config = dict(
    model='autoregressive pixel model',
    dataset='Sentinel-2 satellite tiles (TerraMesh)',
    train_examples=72500,
    image_size=20,
    horizontal_flip=True,
    levels_per_channel=6,
    vocab_size=217,
    arch='transformer_decoder',
    width=320,
    layers=10,
    norm='layernorm',
    norm_position='pre',
    activation='swiglu',
    mlp_ratio=3,
    head_dim=16,
    fused_qkv=False,
    bias='none',
    qk_norm=False,
    layer_scale_init=0.1,
    parallel_block=False,
    inner_norm=False,
    drop_path=0.1,
    positions='rope',
    tie_embeddings=False,
    init='trunc_normal_002',
    residual_init='scaled_by_depth',
    optimizer='muon',
    muon_scale='original',
    lr=0.014,
    momentum=0.9,
    nesterov=True,
    orthogonalizer='polar_express',
    adamw_lr_other_params=0.0017,
    grad_clip=3.0,
    cautious_weight_decay=True,
    magnitude_pruning=0.7,
    steps=15300,
    batch_size=32,
    epochs=6.8,
    lr_schedule='cosine',
    final_lr_fraction=0.1,
    warmup_steps=1530,
    weight_decay=0.007,
    adamw_weight_decay_other_params=0.01,
)
Rows from block 5, named by matrix and row number. Rows with one number belong to one attention dimension. Each number is 200 + 40 x the weight over its row's rms, rounded and kept within 0 to 999. All counts start at 0. After the name is the row's rms in percent of the matrix's.
# v: attention value (model.blocks.5.attn.v.weight, 320x320), inputs 0-63
# proj: attention output (model.blocks.5.attn.proj.weight, 320x320, transposed), outputs 0-63
v.171,085,200,200,200,269,200,159,292,261,200,200,200,200,200,200,200,200,200,284,200,200,200,200,200,200,134,153,200,200,159,200,200,200,313,200,233,200,200,200,152,200,200,126,200,200,200,200,132,200,255,200,200,200,263,200,107,358,200,200,200,200,299,142,200,200
proj.171,095,200,200,200,200,117,200,200,103,200,200,200,200,200,105,128,230,139,200,200,200,200,200,200,200,200,200,106,200,200,200,200,200,200,85,161,200,200,200,200,200,200,235,200,200,200,200,313,200,200,200,200,200,200,272,261,200,200,200,200,200,200,200,200,200
v.172,079,200,200,200,200,200,200,200,200,200,200,271,200,200,304,200,337,200,200,200,200,200,299,200,107,200,200,200,316,200,200,200,200,200,251,200,200,200,200,200,200,200,118,160,200,200,200,200,200,200,200,200,200,200,200,285,200,200,200,200,200,363,200,200,200
proj.172,080,200,200,65,200,200,200,262,261,270,200,125,111,200,200,200,52,269,200,200,200,200,200,200,242,200,266,124,200,200,274,200,200,200,200,200,200,200,200,200,200,200,200,200,150,200,168,200,200,200,200,200,200,200,200,200,200,200,200,119,337,61,200,200,200
v.173,067,121,200,200,200,200,108,200,200,200,170,200,200,200,200,200,200,200,200,200,200,200,292,200,200,133,200,200,229,200,200,200,78,200,80,200,200,200,200,200,200,289,200,200,122,200,94,200,200,286,200,200,200,200,68,200,200,152,200,200,200,200,200,200,200
proj.173,070,251,200,200,200,200,200,85,200,200,200,200,200,200,200,200,61,200,200,200,200,200,200,200,200,200,200,200,200,200,257,200,200,129,200,155,200,200,200,200,144,200,200,200,200,200,266,290,200,84,200,200,200,200,200,200,200,200,200,200,200,115,325,200,200
v.174,065,200,200,200,367,200,200,200,200,200,200,299,200,275,200,272,352,200,200,200,200,200,200,300,200,290,200,200,259,200,200,200,200,200,200,200,200,200,200,200,200,200,200,200,200,200,200,200,200,141,200,200,200,200,200,200,248,200,200,115,200,200,200,200,200
proj.174,067,200,200,200,41,118,85,200,200,200,200,200,226,200,200,200,200,200,200,200,200,200,200,200,200,200,200,200,200,200,200,200,200,200,327,200,200,101,200,200,200,200,200,200,160,200,190,200,200,200,200,200,120,289,200,200,200,200,200,200,200,200,140,200,200
v.175,081,200,109,292,299,200,200,200,200,260,200,200,200,200,200,200,200,200,117,200,200,200,200,200,200,200,200,200,200,200,200,126,200,200,200,200,200,200,279,200,200,200,200,200,200,200,200,200,200,200,200,200,200,200,305,149,200,200,200,200,200,200,200,222,200
proj.175,087,200,200,200,200,229,200,219,200,200,268,200,145,200,200,200,200,200,200,281,277,200,175,200,200,200,200,200,200,200,200,200,200,200,200,292,200,200,72,200,200,200,200,200,129,200,200,200,200,200,200,200,149,119,94,200,200,277,200,200,200,304,200,196,200
v.176,110,168,200,200,275,200,172,200,231,200,117,200,200,200,200,200,200,200,33,138,173,200,137,200,200,200,200,269,200,200,200,200,131,97,200,200,200,200,200,269,200,200,200,259,200,200,200,200,301,200,200,200,268,200,200,200,200,200,200,200,200,200,278,200,231
proj.176,102,200,139,200,200,200,200,139,200,150,200,200,200,283,200,317,200,200,200,200,200,308,200,257,200,150,200,200,200,200,200,200,256,255,139,200,200,112,200,264,200,200,200,200,200,200,200,200,200,200,200,200,200,200,200,133,200,200,252,200,200,200,200,160,101
v.177,119,200,200,163,200,286,200,321,200,200,120,155,200,200,200,325,200,280,200,200,162,258,200,200,125,200,200,200,87,200,200,200,200,306,200,303,285,200,161,269,200,257,200,200,96,200,200,236,165,200,200,200,200,200,200,200,234,200,155,200,70,157,200,115,200
proj.177,105,200,249,200,200,131,134,200,200,200,305,171,256,240,200,200,200,200,200,255,200,126,200,153,97,176,200,108,200,200,200,138,200,200,200,200,200,200,200,200,200,200,253,200,283,261,200,200,200,200,200,105,200,110,200,200,200,200,200,169,200,200,271,266,200
v.178,115,200,137,200,200,200,200,200,200,200,200,200,123,185,200,200,200,246,235,148,200,200,200,357,284,200,200,200,354,200,200,117,200,160,130,200,132,230,200,136,155,144,200,174,309,200,200,200,200,200,171,200,200,222,200,118,200,200,200,200,200,200,200,200,200
proj.178,104,200,257,200,160,155,200,200,200,150,200,240,200,200,147,200,200,122,163,200,200,128,200,200,200,200,200,252,158,200,200,200,200,200,200,200,162,200,200,200,200,200,288,200,158,145,200,135,200,200,216,200,200,200,200,200,297,200,200,200,200,200,338,200,200
v.179,108,156,200,200,352,200,200,200,200,200,200,200,333,147,110,133,200,200,178,200,200,94,200,200,200,200,200,261,200,200,151,200,190,162,154,200,266,200,200,238,200,200,200,157,200,200,281,200,200,160,200,290,200,200,200,200,130,158,200,235,200,200,253,200,240
proj.179,097,200,79,122,226,200,200,200,266,200,200,334,123,200,286,200,282,247,200,200,200,200,200,200,200,200,200,200,116,200,200,200,200,200,200,108,200,141,200,200,200,200,200,200,200,144,200,200,229,200,200,200,200,200,200,278,200,200,200,242,125,38,200,200,200
v.180,111,200,200,200,285,200,200,200,200,200,114,93,200,200,200,200,200,295,200,200,200,71,200,154,200,277,243,293,200,200,200,286,200,165,200,200,274,200,200,142,200,200,248,274,236,200,200,200,200,200,200,180,200,226,200,200,200,162,139,307,200,200,269,200,200
proj.180,099,200,87,170,136,200,200,200,200,200,200,200,200,200,200,200,200,200,247,200,200,200,200,200,200,200,200,200,238,200,200,130,266,200,256,200,147,200,200,200,200,200,200,141,200,200,94,200,200,160,200,110,200,200,200,307,200,248,200,188,66,200,200,200,200
v.181,113,133,200,200,200,200,200,117,169,200,200,200,274,200,200,129,248,200,200,226,233,200,313,200,200,200,200,200,200,267,200,200,200,149,200,200,200,200,165,200,200,267,200,200,152,254,200,200,200,200,200,111,200,303,161,288,234,124,200,63,247,200,154,200,285
proj.181,113,200,200,200,216,200,200,200,200,200,200,200,200,200,200,142,289,247,255,200,200,200,277,200,200,200,139,200,105,150,200,200,242,200,282,249,226,221,200,200,200,272,266,252,145,200,200,128,200,200,200,200,200,200,173,270,261,266,200,200,200,218,140,129,200
v.182,135,92,148,162,234,200,200,200,200,236,141,200,261,200,200,99,171,257,200,200,200,142,200,200,200,200,160,287,200,200,313,254,236,200,200,108,160,200,200,265,200,173,200,200,265,200,261,228,200,200,200,200,269,200,229,309,200,162,200,166,157,231,200,162,247
proj.182,116,200,200,200,157,200,168,137,303,231,200,135,147,270,229,200,262,200,200,200,270,200,200,129,200,255,259,182,200,301,200,138,226,104,200,200,200,200,200,200,275,200,147,108,200,200,200,200,200,200,200,250,263,200,224,200,290,200,174,200,200,254,200,200,200
v.183,135,200,200,232,200,200,205,134,200,146,263,263,292,222,200,200,164,131,200,200,257,200,200,200,200,261,200,261,200,287,200,200,200,200,291,200,200,256,200,114,237,295,200,200,200,240,200,200,238,227,200,200,200,85,151,259,200,200,200,200,200,200,200,200,200
proj.183,101,200,202,255,200,200,200,200,200,200,164,200,87,200,200,200,244,200,200,200,122,200,200,200,200,200,118,200,200,200,200,308,200,200,200,200,316,200,200,184,200,247,200,200,200,250,248,152,166,245,135,200,200,200,200,239,200,200,200,200,157,200,200,300,200
v.184,118,307,277,200,142,200,200,128,200,200,200,159,140,200,200,200,170,200,158,200,200,200,176,143,200,104,200,271,200,200,234,200,200,200,165,171,200,200,235,162,200,235,200,200,200,136,200,200,200,232,200,200,269,200,200,200,200,200,200,200,87,235,200,200,200
proj.184,103,98,133,200,200,200,200,200,200,302,200,200,200,200,200,200,200,200,143,200,200,200,200,200,200,232,121,200,244,200,200,200,256,200,200,200,200,200,200,200,200,200,200,200,200,245,200,224,96,166,200,200,200,245,200,200,200,200,114,200,298,159,200,200,223
v.185,117,301,172,148,200,200,200,276,200,200,270,200,200,200,200,200,200,121,134,200,200,200,272,246,289,200,200,200,292,157,200,200,200,253,200,219,228,200,200,200,200,200,200,200,304,200,200,200,200,258,200,200,200,124,105,168,239,331,200,291,200,169,200,167,166
proj.185,110,136,90,200,200,200,200,96,200,200,200,200,200,200,200,200,158,200,180,200,200,200,136,222,200,200,305,293,200,200,200,200,200,127,200,127,200,200,247,200,200,221,274,200,200,200,200,183,292,200,304,200,200,200,200,200,174,106,290,200,291,160,200,200,154
v.186,119,200,200,200,123,245,279,149,200,200,261,200,200,200,200,265,132,137,243,200,125,301,200,200,200,200,135,200,200,200,240,200,284,200,200,254,200,121,200,280,200,200,200,200,156,200,200,162,200,200,298,289,200,200,200,200,134,133,156,200,110,200,235,200,200
proj.186,102,200,200,200,200,200,200,200,154,200,200,200,299,200,200,200,284,342,294,200,200,136,200,200,200,249,200,200,200,200,200,200,200,200,147,200,290,200,200,200,129,200,306,172,200,200,200,200,200,149,200,200,200,200,250,234,301,200,242,115,200,200,200,200,262
v.187,119,200,200,200,200,230,200,291,200,200,225,223,248,200,256,200,200,200,200,230,88,175,200,200,200,200,253,337,295,200,200,200,200,200,200,200,200,200,200,260,200,127,200,166,200,200,200,200,300,200,256,144,200,200,153,200,163,264,200,200,245,146,200,200,162
proj.187,103,200,200,200,200,200,200,200,200,200,169,200,200,117,200,200,200,279,200,103,245,200,281,98,200,200,269,157,200,114,200,200,200,146,149,200,67,200,200,256,200,145,200,200,222,200,200,247,200,200,200,280,200,200,200,200,200,165,200,200,200,105,200,117,200
v.188,112,265,278,200,200,200,200,147,200,95,154,239,200,246,231,172,258,200,92,200,238,146,200,200,200,200,247,200,200,200,200,222,200,200,200,126,200,200,167,167,73,156,200,200,142,250,138,200,200,248,200,200,200,200,251,200,200,200,200,200,200,200,200,140,172
proj.188,111,200,239,200,200,141,200,200,254,200,200,200,200,200,200,200,145,272,200,200,200,200,200,200,200,200,200,200,200,264,200,166,286,121,167,200,200,200,200,200,200,200,200,200,200,262,200,200,239,295,200,200,200,200,200,200,200,200,200,47,200,167,262,200,200
v.189,101,200,200,200,210,200,200,287,200,200,236,319,112,200,200,200,258,285,200,141,200,200,330,200,200,284,200,200,200,200,200,200,200,200,171,200,131,200,181,125,200,200,200,200,272,200,200,200,263,200,200,200,295,200,200,220,200,200,168,272,200,255,200,200,200
proj.189,119,200,200,200,246,265,200,200,200,200,254,270,200,200,200,125,200,157,277,252,200,200,200,200,200,193,200,200,158,150,200,200,171,200,200,200,104,236,200,200,200,200,200,200,155,200,290,200,200,170,200,200,188,262,261,200,200,158,200,134,200,271,200,243,293
v.190,119,200,200,200,244,200,99,200,200,263,256,200,200,200,242,295,200,200,158,200,231,200,270,256,107,139,164,200,200,200,267,200,90,200,200,200,255,200,200,200,200,239,200,200,238,200,279,222,200,145,129,200,200,200,200,139,200,159,233,200,200,200,200,200,200
proj.190,100,200,161,200,129,200,200,146,326,200,200,258,200,200,200,200,200,227,142,148,241,200,200,268,262,200,200,200,200,99,132,200,200,200,200,120,200,200,241,191,200,200,200,157,266,200,200,200,200,327,200,200,160,272,200,267,99,200,200,146,7,118,200,90,200
v.191,122,200,200,294,200,200,151,280,200,200,200,60,245,200,94,200,200,234,200,200,121,200,200,200,200,200,200,200,246,121,248,200,200,200,200,252,200,200,200,200,236,200,160,200,165,170,200,129,200,200,200,243,200,200,268,200,200,200,238,200,200,200,200,132,171
proj.191,110,255,200,200,147,200,235,200,200,200,200,281,200,200,200,221,130,200,200,286,200,200,262,150,200,200,155,304,68,155,200,200,200,200,200,152,263,200,135,279,200,200,200,157,269,200,200,200,291,200,200,200,200,200,308,200,166,200,231,200,200,239,200,77,127
v.192,128,122,200,200,200,200,200,262,128,200,200,200,200,200,125,232,338,297,200,200,150,309,200,244,200,200,200,253,200,200,232,200,200,200,275,200,296,200,200,149,200,200,200,200,99,200,200,89,200,246,200,276,200,216,248,200,136,252,124,200,200,281,200,200,158
proj.192,107,200,246,239,200,268,139,200,200,200,200,200,200,262,200,200,200,200,200,134,200,200,200,115,165,232,200,200,200,200,200,200,149,200,200,264,104,200,200,141,200,200,113,153,200,200,200,200,200,200,200,200,200,255,306,200,267,200,228,156,168,200,276,200,200
v.193,133,92,200,200,200,200,200,200,247,143,181,200,236,200,200,319,200,200,200,252,167,200,185,200,200,107,175,200,159,285,168,144,200,219,200,200,200,139,200,200,200,159,141,141,148,123,200,200,200,200,170,133,128,200,200,141,260,200,154,132,96,165,157,200,200
proj.193,103,200,200,200,200,200,200,200,200,200,200,200,200,200,200,75,200,200,302,291,200,200,200,200,138,200,256,200,200,200,200,200,239,200,152,261,200,220,240,161,240,200,138,200,146,200,200,191,200,200,158,200,200,235,200,200,200,200,200,103,200,248,200,200,146
v.194,115,200,200,200,200,200,200,200,200,267,200,200,200,200,289,200,200,311,200,200,200,200,200,200,200,200,160,200,200,200,200,200,200,200,200,245,306,200,200,200,200,200,161,200,279,200,144,285,200,224,200,258,200,200,281,200,200,200,200,200,200,200,139,244,90
proj.194,104,166,200,200,147,235,200,150,242,200,200,200,200,259,249,167,200,200,200,200,270,200,200,200,200,200,200,200,200,200,231,200,280,138,256,200,128,200,149,164,181,200,272,239,86,200,200,102,200,200,200,200,127,200,200,111,145,200,200,144,200,200,205,200,200
v.195,138,166,200,200,177,200,200,163,200,131,200,200,200,200,242,200,273,200,200,250,200,200,200,200,200,200,200,246,266,229,109,262,200,200,200,273,251,316,200,200,200,249,200,200,248,200,200,246,200,200,258,200,200,200,242,161,132,134,200,254,147,200,200,200,165
proj.195,111,200,200,200,255,200,200,89,144,200,200,200,236,200,200,200,200,313,200,200,288,200,200,200,138,200,200,200,99,229,200,200,139,200,200,200,144,200,193,280,200,200,178,292,200,245,200,274,200,200,128,172,200,200,200,200,200,200,200,200,200,200,154,200,200
v.196,128,224,200,200,200,276,200,200,264,269,200,200,285,139,200,314,247,200,200,140,200,331,200,200,200,200,142,159,200,200,200,200,200,260,243,200,200,122,200,180,200,200,200,130,130,200,200,200,331,200,171,200,200,312,256,138,200,200,258,130,200,227,132,200,169
proj.196,106,200,200,288,163,288,200,200,200,131,200,111,149,200,200,123,200,269,200,200,200,200,200,200,200,154,280,250,200,200,200,200,200,200,200,284,320,200,180,200,231,200,200,200,200,303,200,182,87,200,200,200,153,200,200,200,243,200,200,200,200,240,163,200,200
v.197,094,246,200,277,200,200,200,200,200,200,138,200,200,82,200,200,200,200,200,200,200,200,200,200,200,200,200,200,200,238,281,200,256,264,200,200,200,200,200,200,343,149,120,200,200,200,266,200,200,200,200,200,125,200,109,200,200,200,200,200,200,72,260,200,275
proj.197,096,200,200,200,200,200,200,251,276,200,200,200,134,200,200,200,200,297,200,200,200,200,200,200,261,200,200,122,200,200,231,200,200,200,200,200,200,337,200,200,200,200,318,200,259,108,200,200,200,258,200,253,367,263,200,200,200,247,200,118,349,267,200,200,200
v.198,098,200,200,200,200,200,200,200,243,262,238,200,200,200,200,200,200,144,200,200,200,137,200,275,200,131,200,200,200,200,166,200,200,200,200,260,200,200,200,200,200,200,200,200,200,200,200,200,200,200,261,200,86,124,200,151,200,200,238,200,200,200,200,200,200
proj.198,090,158,200,200,200,200,200,106,200,47,101,200,200,200,129,156,200,200,55,200,200,272,200,200,301,231,200,326,266,200,200,130,200,200,200,200,200,200,200,200,200,200,200,200,200,244,141,200,200,200,200,200,200,256,200,174,248,200,200,200,131,200,200,200,200
v.199,126,200,242,200,200,200,141,200,200,200,200,127,200,200,261,200,200,200,200,162,200,200,105,115,147,285,200,284,266,200,200,200,247,200,200,200,200,237,200,200,200,200,200,200,97,200,200,200,160,264,279,200,149,238,200,121,134,200,200,250,31,200,265,200,200
proj.199,105,200,200,252,200,141,200,200,200,105,200,200,200,200,200,200,200,260,200,200,200,200,200,200,113,200,200,128,200,200,200,200,200,151,200,243,160,200,200,296,88,200,200,200,248,200,247,200,240,200,200,200,281,200,200,200,200,200,200,200,200,200,200,90,200
v.200,120,200,158,200,200,251,200,259,200,200,122,200,200,200,150,200,200,142,200,200,200,200,200,171,200,127,200,200,200,200,200,200,200,200,298,200,200,200,200,228,288,265,200,200,161,200,200,169,200,165,200,174,200,200,200,293,200,163,307,200,200,200,200,163,200
proj.200,111,200,200,145,200,226,200,262,200,200,166,131,200,200,102,200,200,239,200,200,127,258,200,200,113,200,162,251,200,200,200,200,200,200,200,200,264,200,200,149,134,283,142,200,200,200,200,200,200,200,134,200,140,200,200,200,200,200,200,200,200,243,142,221,200
v.201,111,141,200,200,200,121,200,200,136,200,254,200,287,200,200,146,135,200,200,200,200,127,200,200,274,200,200,200,151,200,200,200,200,200,133,143,200,232,200,143,200,200,200,200,200,200,200,200,200,262,200,273,200,237,200,200,200,200,200,140,257,154,250,200,200
proj.201,086,200,200,173,200,200,137,200,256,200,200,245,200,200,200,200,200,200,252,200,241,200,226,157,200,200,200,200,200,200,200,130,200,200,200,287,200,200,200,200,200,200,200,200,55,200,200,200,200,200,200,200,200,200,200,200,200,93,200,200,200,200,200,153,200
v.202,092,200,200,200,200,200,200,200,136,200,200,200,200,155,145,117,93,200,200,200,200,148,200,222,227,200,200,200,200,157,200,82,200,217,200,145,200,71,200,167,200,285,200,200,200,315,200,110,200,200,150,249,200,225,200,200,200,274,200,200,294,200,200,200,200
proj.202,099,304,200,200,200,250,86,200,200,200,200,200,200,200,200,200,200,200,200,200,200,200,279,200,200,200,240,154,143,200,200,200,200,176,200,200,200,125,200,269,254,200,200,200,200,200,89,200,200,200,200,195,200,200,200,200,200,200,200,200,200,246,200,200,200
v.203,108,104,200,200,132,200,274,200,200,200,200,200,200,200,200,90,200,200,200,200,200,200,118,200,200,200,101,200,200,200,200,200,273,200,200,200,200,200,200,200,235,200,200,200,103,200,240,279,200,200,274,200,200,200,200,200,200,200,200,200,200,200,200,200,200
proj.203,098,200,200,200,200,200,200,98,200,156,200,200,200,200,200,164,134,123,200,200,200,200,200,200,208,100,200,200,200,200,200,200,200,200,283,200,200,136,200,200,200,200,200,200,200,200,200,200,200,200,142,162,200,200,200,191,200,200,289,200,200,200,200,200,301
v.204,117,295,200,200,200,200,200,200,164,200,200,200,246,146,200,233,200,200,200,200,200,200,172,200,306,241,200,94,200,200,200,200,200,200,250,200,132,200,71,247,163,200,262,255,226,200,248,200,200,200,200,242,200,308,200,200,70,200,200,200,200,200,200,200,200
proj.204,105,239,200,162,200,200,200,136,200,200,274,285,200,126,200,200,137,200,130,200,128,200,147,200,200,200,311,200,288,200,141,200,200,200,200,200,200,200,200,200,141,200,200,200,243,188,200,200,200,98,200,200,200,178,235,200,200,97,200,200,200,289,200,200,117
v.205,126,200,288,267,200,200,200,200,262,200,200,200,113,200,200,280,304,200,200,200,167,200,200,200,200,219,200,242,200,200,310,200,200,200,200,200,200,200,103,200,200,200,183,200,200,200,293,200,158,153,200,241,114,162,200,200,200,200,236,200,200,200,200,156,200
proj.205,103,200,200,200,200,200,200,93,200,168,102,200,200,123,200,106,100,200,286,116,200,200,200,200,200,240,200,200,200,200,200,121,289,200,200,200,200,200,200,200,262,289,260,200,261,33,256,200,261,200,200,200,200,200,200,200,200,200,200,200,247,276,200,261,200
v.206,116,200,200,228,200,200,200,200,117,200,200,217,200,200,200,200,200,200,148,200,263,200,200,200,200,200,298,168,200,200,200,172,286,200,249,200,200,242,200,200,127,200,200,200,258,200,200,133,200,200,46,200,200,200,200,150,200,200,159,200,200,110,200,200,200
proj.206,092,200,269,200,313,200,200,200,200,200,159,200,200,269,148,242,200,200,200,200,281,246,200,200,200,251,200,257,200,200,200,200,200,200,200,276,102,200,164,200,200,200,200,215,200,154,200,296,321,303,200,256,227,200,269,200,107,200,97,261,200,200,200,106,200
v.207,101,200,200,200,200,200,200,200,200,200,304,112,225,200,280,200,123,200,200,160,300,224,200,200,200,200,200,200,161,200,57,200,301,200,200,200,200,200,265,200,200,200,121,110,200,200,200,231,200,200,200,312,200,200,200,282,269,200,222,127,200,200,230,295,250
proj.207,087,200,200,200,200,200,200,200,200,200,200,200,200,200,200,200,284,135,200,200,174,200,200,71,200,200,200,132,276,200,200,200,114,200,305,200,200,200,200,200,155,297,200,200,200,200,84,200,112,200,289,200,301,200,200,200,200,200,200,200,200,200,350,165,200
v.208,086,200,200,131,200,200,149,200,200,156,200,200,316,200,200,200,200,200,200,200,200,125,200,200,200,200,200,200,200,122,200,200,245,251,297,200,200,200,200,269,200,171,200,145,200,200,200,200,200,200,200,200,101,200,200,333,200,200,200,265,200,127,200,200,200
proj.208,090,200,200,200,200,243,200,281,200,289,151,200,200,200,243,138,200,200,288,200,92,200,200,127,200,200,200,155,200,292,200,200,200,200,200,200,200,200,200,200,200,200,200,200,200,200,200,200,200,200,200,157,200,200,165,200,200,200,200,200,103,200,200,200,200
v.209,099,200,230,114,200,200,200,200,200,200,200,200,200,200,200,200,200,200,218,128,257,200,200,200,92,200,143,326,200,142,200,200,200,200,272,200,200,200,200,200,200,200,200,200,200,308,200,84,200,200,290,200,200,56,200,271,200,200,200,200,289,200,200,200,224
proj.209,098,200,200,200,200,200,257,200,200,200,104,200,200,200,200,200,200,200,200,200,200,200,200,200,268,200,132,130,216,157,235,200,200,200,200,200,200,200,200,200,154,104,200,139,271,200,200,213,200,200,97,132,200,319,200,200,200,200,200,254,200,304,200,200,281
v.210,110,200,200,200,269,200,200,200,259,200,200,296,200,200,200,200,242,200,200,200,200,200,200,200,200,200,151,200,148,200,200,200,176,200,200,174,200,200,200,200,281,276,200,200,133,200,157,125,200,200,200,200,242,200,200,200,200,200,291,194,200,200,200,116,200
proj.210,099,200,200,200,200,200,200,200,200,200,292,200,200,200,274,200,200,246,200,200,200,200,200,200,200,200,200,200,187,133,141,155,200,133,200,272,87,200,200,153,112,200,200,200,200,200,200,200,299,200,200,200,200,200,200,200,200,200,200,200,200,251,200,151,200
v.211,118,95,200,131,200,133,140,200,91,200,200,200,200,200,295,200,147,200,107,200,308,200,163,200,200,200,200,200,200,200,200,200,259,141,200,200,200,200,200,200,200,200,200,200,200,248,258,200,146,256,267,119,153,140,150,164,104,200,200,78,200,200,236,200,200
proj.211,097,200,200,200,200,200,200,200,266,200,200,200,200,143,200,200,200,111,262,200,200,200,200,136,200,127,200,200,200,200,308,144,200,200,200,200,289,200,200,200,200,261,260,200,200,200,200,200,200,175,200,115,146,200,255,322,200,200,200,200,200,200,200,144,200
v.212,090,200,103,260,200,200,200,200,200,234,200,200,200,200,200,200,200,200,134,241,235,200,232,200,200,200,247,95,244,172,200,200,200,150,200,200,142,200,200,170,200,137,284,200,200,200,282,200,200,176,148,200,200,200,200,200,119,272,200,200,271,200,200,200,144
proj.212,100,200,143,200,200,243,200,200,200,200,200,200,200,200,200,242,164,200,200,200,200,200,200,200,200,200,200,200,144,200,200,157,200,256,200,94,200,200,200,200,200,200,277,200,200,200,163,200,200,103,200,168,200,200,200,209,297,200,96,200,114,200,200,200,310
v.213,120,143,97,200,200,200,200,257,200,264,200,200,200,165,263,200,259,200,101,200,262,200,142,200,200,200,254,200,200,376,200,142,200,200,200,200,258,200,122,139,166,200,200,200,200,200,200,262,235,200,200,200,200,136,200,200,172,200,84,200,200,239,200,152,200
proj.213,102,261,200,200,200,200,256,200,155,200,200,200,200,200,200,200,166,200,200,200,200,200,290,106,302,158,200,200,307,83,157,200,200,247,200,171,146,200,264,200,200,200,200,200,200,93,200,200,168,200,200,257,200,200,200,200,200,200,200,200,200,200,200,245,200
v.214,108,200,200,200,249,200,95,200,249,200,200,200,200,200,99,269,200,133,200,267,200,200,296,200,200,200,200,152,140,263,225,200,234,200,85,200,200,200,200,200,200,200,200,200,161,200,200,143,200,200,200,200,200,200,248,142,200,269,200,328,200,200,139,303,200
proj.214,101,200,200,200,200,200,200,200,200,148,200,74,181,200,149,200,200,200,200,200,200,176,200,250,200,200,200,268,200,200,230,69,200,200,289,200,168,200,151,200,200,200,143,200,200,200,274,257,200,200,156,200,336,200,268,200,200,200,200,78,259,200,301,200,200
v.215,113,247,200,254,200,295,200,200,148,200,200,200,159,255,153,200,132,200,200,200,270,200,200,154,200,200,200,200,200,200,200,159,200,200,200,220,200,200,68,200,283,273,200,200,265,130,200,238,200,200,200,200,200,189,200,200,200,160,200,307,108,200,282,200,200
proj.215,108,200,200,200,200,235,200,200,200,99,200,200,200,200,228,200,200,200,200,287,200,200,223,200,200,200,165,200,200,200,258,200,200,200,200,200,139,200,200,200,200,150,200,200,132,245,153,200,200,200,200,83,200,200,200,148,200,200,200,200,200,200,131,135,200
v.216,112,155,200,200,200,200,200,200,234,200,200,173,200,200,169,200,200,266,200,200,167,200,200,200,245,165,200,172,258,200,315,200,200,255,200,200,200,200,119,258,262,200,261,200,150,213,200,200,200,182,200,200,236,200,200,329,200,200,200,200,200,200,247,200,200
proj.216,102,200,259,261,200,96,200,200,200,200,200,200,81,200,200,200,200,200,200,321,243,200,200,249,200,260,200,200,200,219,122,171,200,200,200,200,200,144,200,200,112,200,200,346,200,200,200,200,200,200,126,200,200,155,176,173,200,200,196,200,243,200,200,200,200
v.217,133,239,200,200,126,200,200,155,248,251,200,83,239,200,158,200,200,200,200,200,244,139,155,200,200,174,236,336,200,200,219,277,200,200,200,131,200,154,266,200,265,228,200,200,200,200,200,200,200,200,200,200,200,200,200,200,239,200,246,200,200,200,163,200,262
proj.217,110,249,200,200,200,200,273,304,200,247,200,200,267,200,200,200,149,84,200,200,200,200,200,271,256,211,209,200,200,105,127,200,200,287,146,285,200,200,200,200,200,200,200,200,200,200,200,200,200,180,239,200,158,321,200,200,200,200,200,200,261,200,261,200,200
v.218,112,200,200,145,133,146,152,122,137,200,200,200,308,144,278,200,200,130,200,200,200,200,146,200,200,153,270,200,200,200,130,200,316,183,200,200,235,200,200,200,200,200,200,200,200,200,200,282,200,266,200,262,200,128,200,200,124,200,200,134,119,74,200,200,200
proj.218,102,200,200,200,200,200,170,200,200,235,200,200,84,182,200,200,139,200,200,200,200,200,200,200,200,200,200,238,200,200,254,200,200,200,200,200,284,126,200,200,200,335,114,200,200,200,200,200,200,200,200,150,200,200,200,200,200,200,200,200,200,287,200,318,267
v.219,105,200,130,154,265,200,200,366,200,200,200,200,200,200,200,200,114,200,200,200,200,200,200,200,165,200,292,200,200,200,200,200,200,200,125,200,200,270,200,200,200,128,125,261,200,264,200,200,200,200,200,167,200,200,200,130,200,232,133,200,200,200,218,200,200
proj.219,093,200,341,200,200,200,96,200,200,251,305,200,200,200,200,200,200,200,200,200,200,200,200,200,200,200,200,200,200,200,97,200,200,233,200,200,200,200,200,200,200,200,200,200,229,260,258,200,200,200,200,200,200,200,168,278,200,200,200,200,200,200,200,200,283
v.220,111,200,200,200,243,200,200,200,200,200,200,230,200,200,200,248,200,299,200,200,200,254,200,75,200,200,232,200,200,200,200,200,200,200,151,278,200,200,294,254,200,244,191,200,200,240,200,128,308,200,200,200,200,235,200,200,200,200,200,200,200,253,200,79,248
proj.220,107,273,200,152,200,200,272,200,200,200,255,200,200,147,200,267,200,200,200,267,200,200,200,260,200,203,200,200,200,200,200,200,200,200,130,122,200,200,132,200,200,200,200,200,200,200,200,200,200,200,286,200,200,200,200,254,164,200,112,200,200,200,200,200,200
v.221,113,200,200,200,133,200,200,200,200,200,146,133,119,200,169,74,311,168,200,150,265,200,200,200,200,166,241,200,200,150,200,200,200,200,252,200,143,200,200,169,200,200,261,200,280,200,200,200,200,262,115,200,200,200,200,93,156,200,200,200,157,200,272,200,200
proj.221,107,200,200,200,135,291,200,200,200,200,245,200,200,252,200,200,200,200,200,200,200,200,200,200,200,200,231,200,113,200,243,200,169,200,200,157,263,200,200,200,200,126,117,171,200,200,200,141,200,200,200,200,139,200,78,200,200,200,200,200,200,200,200,200,200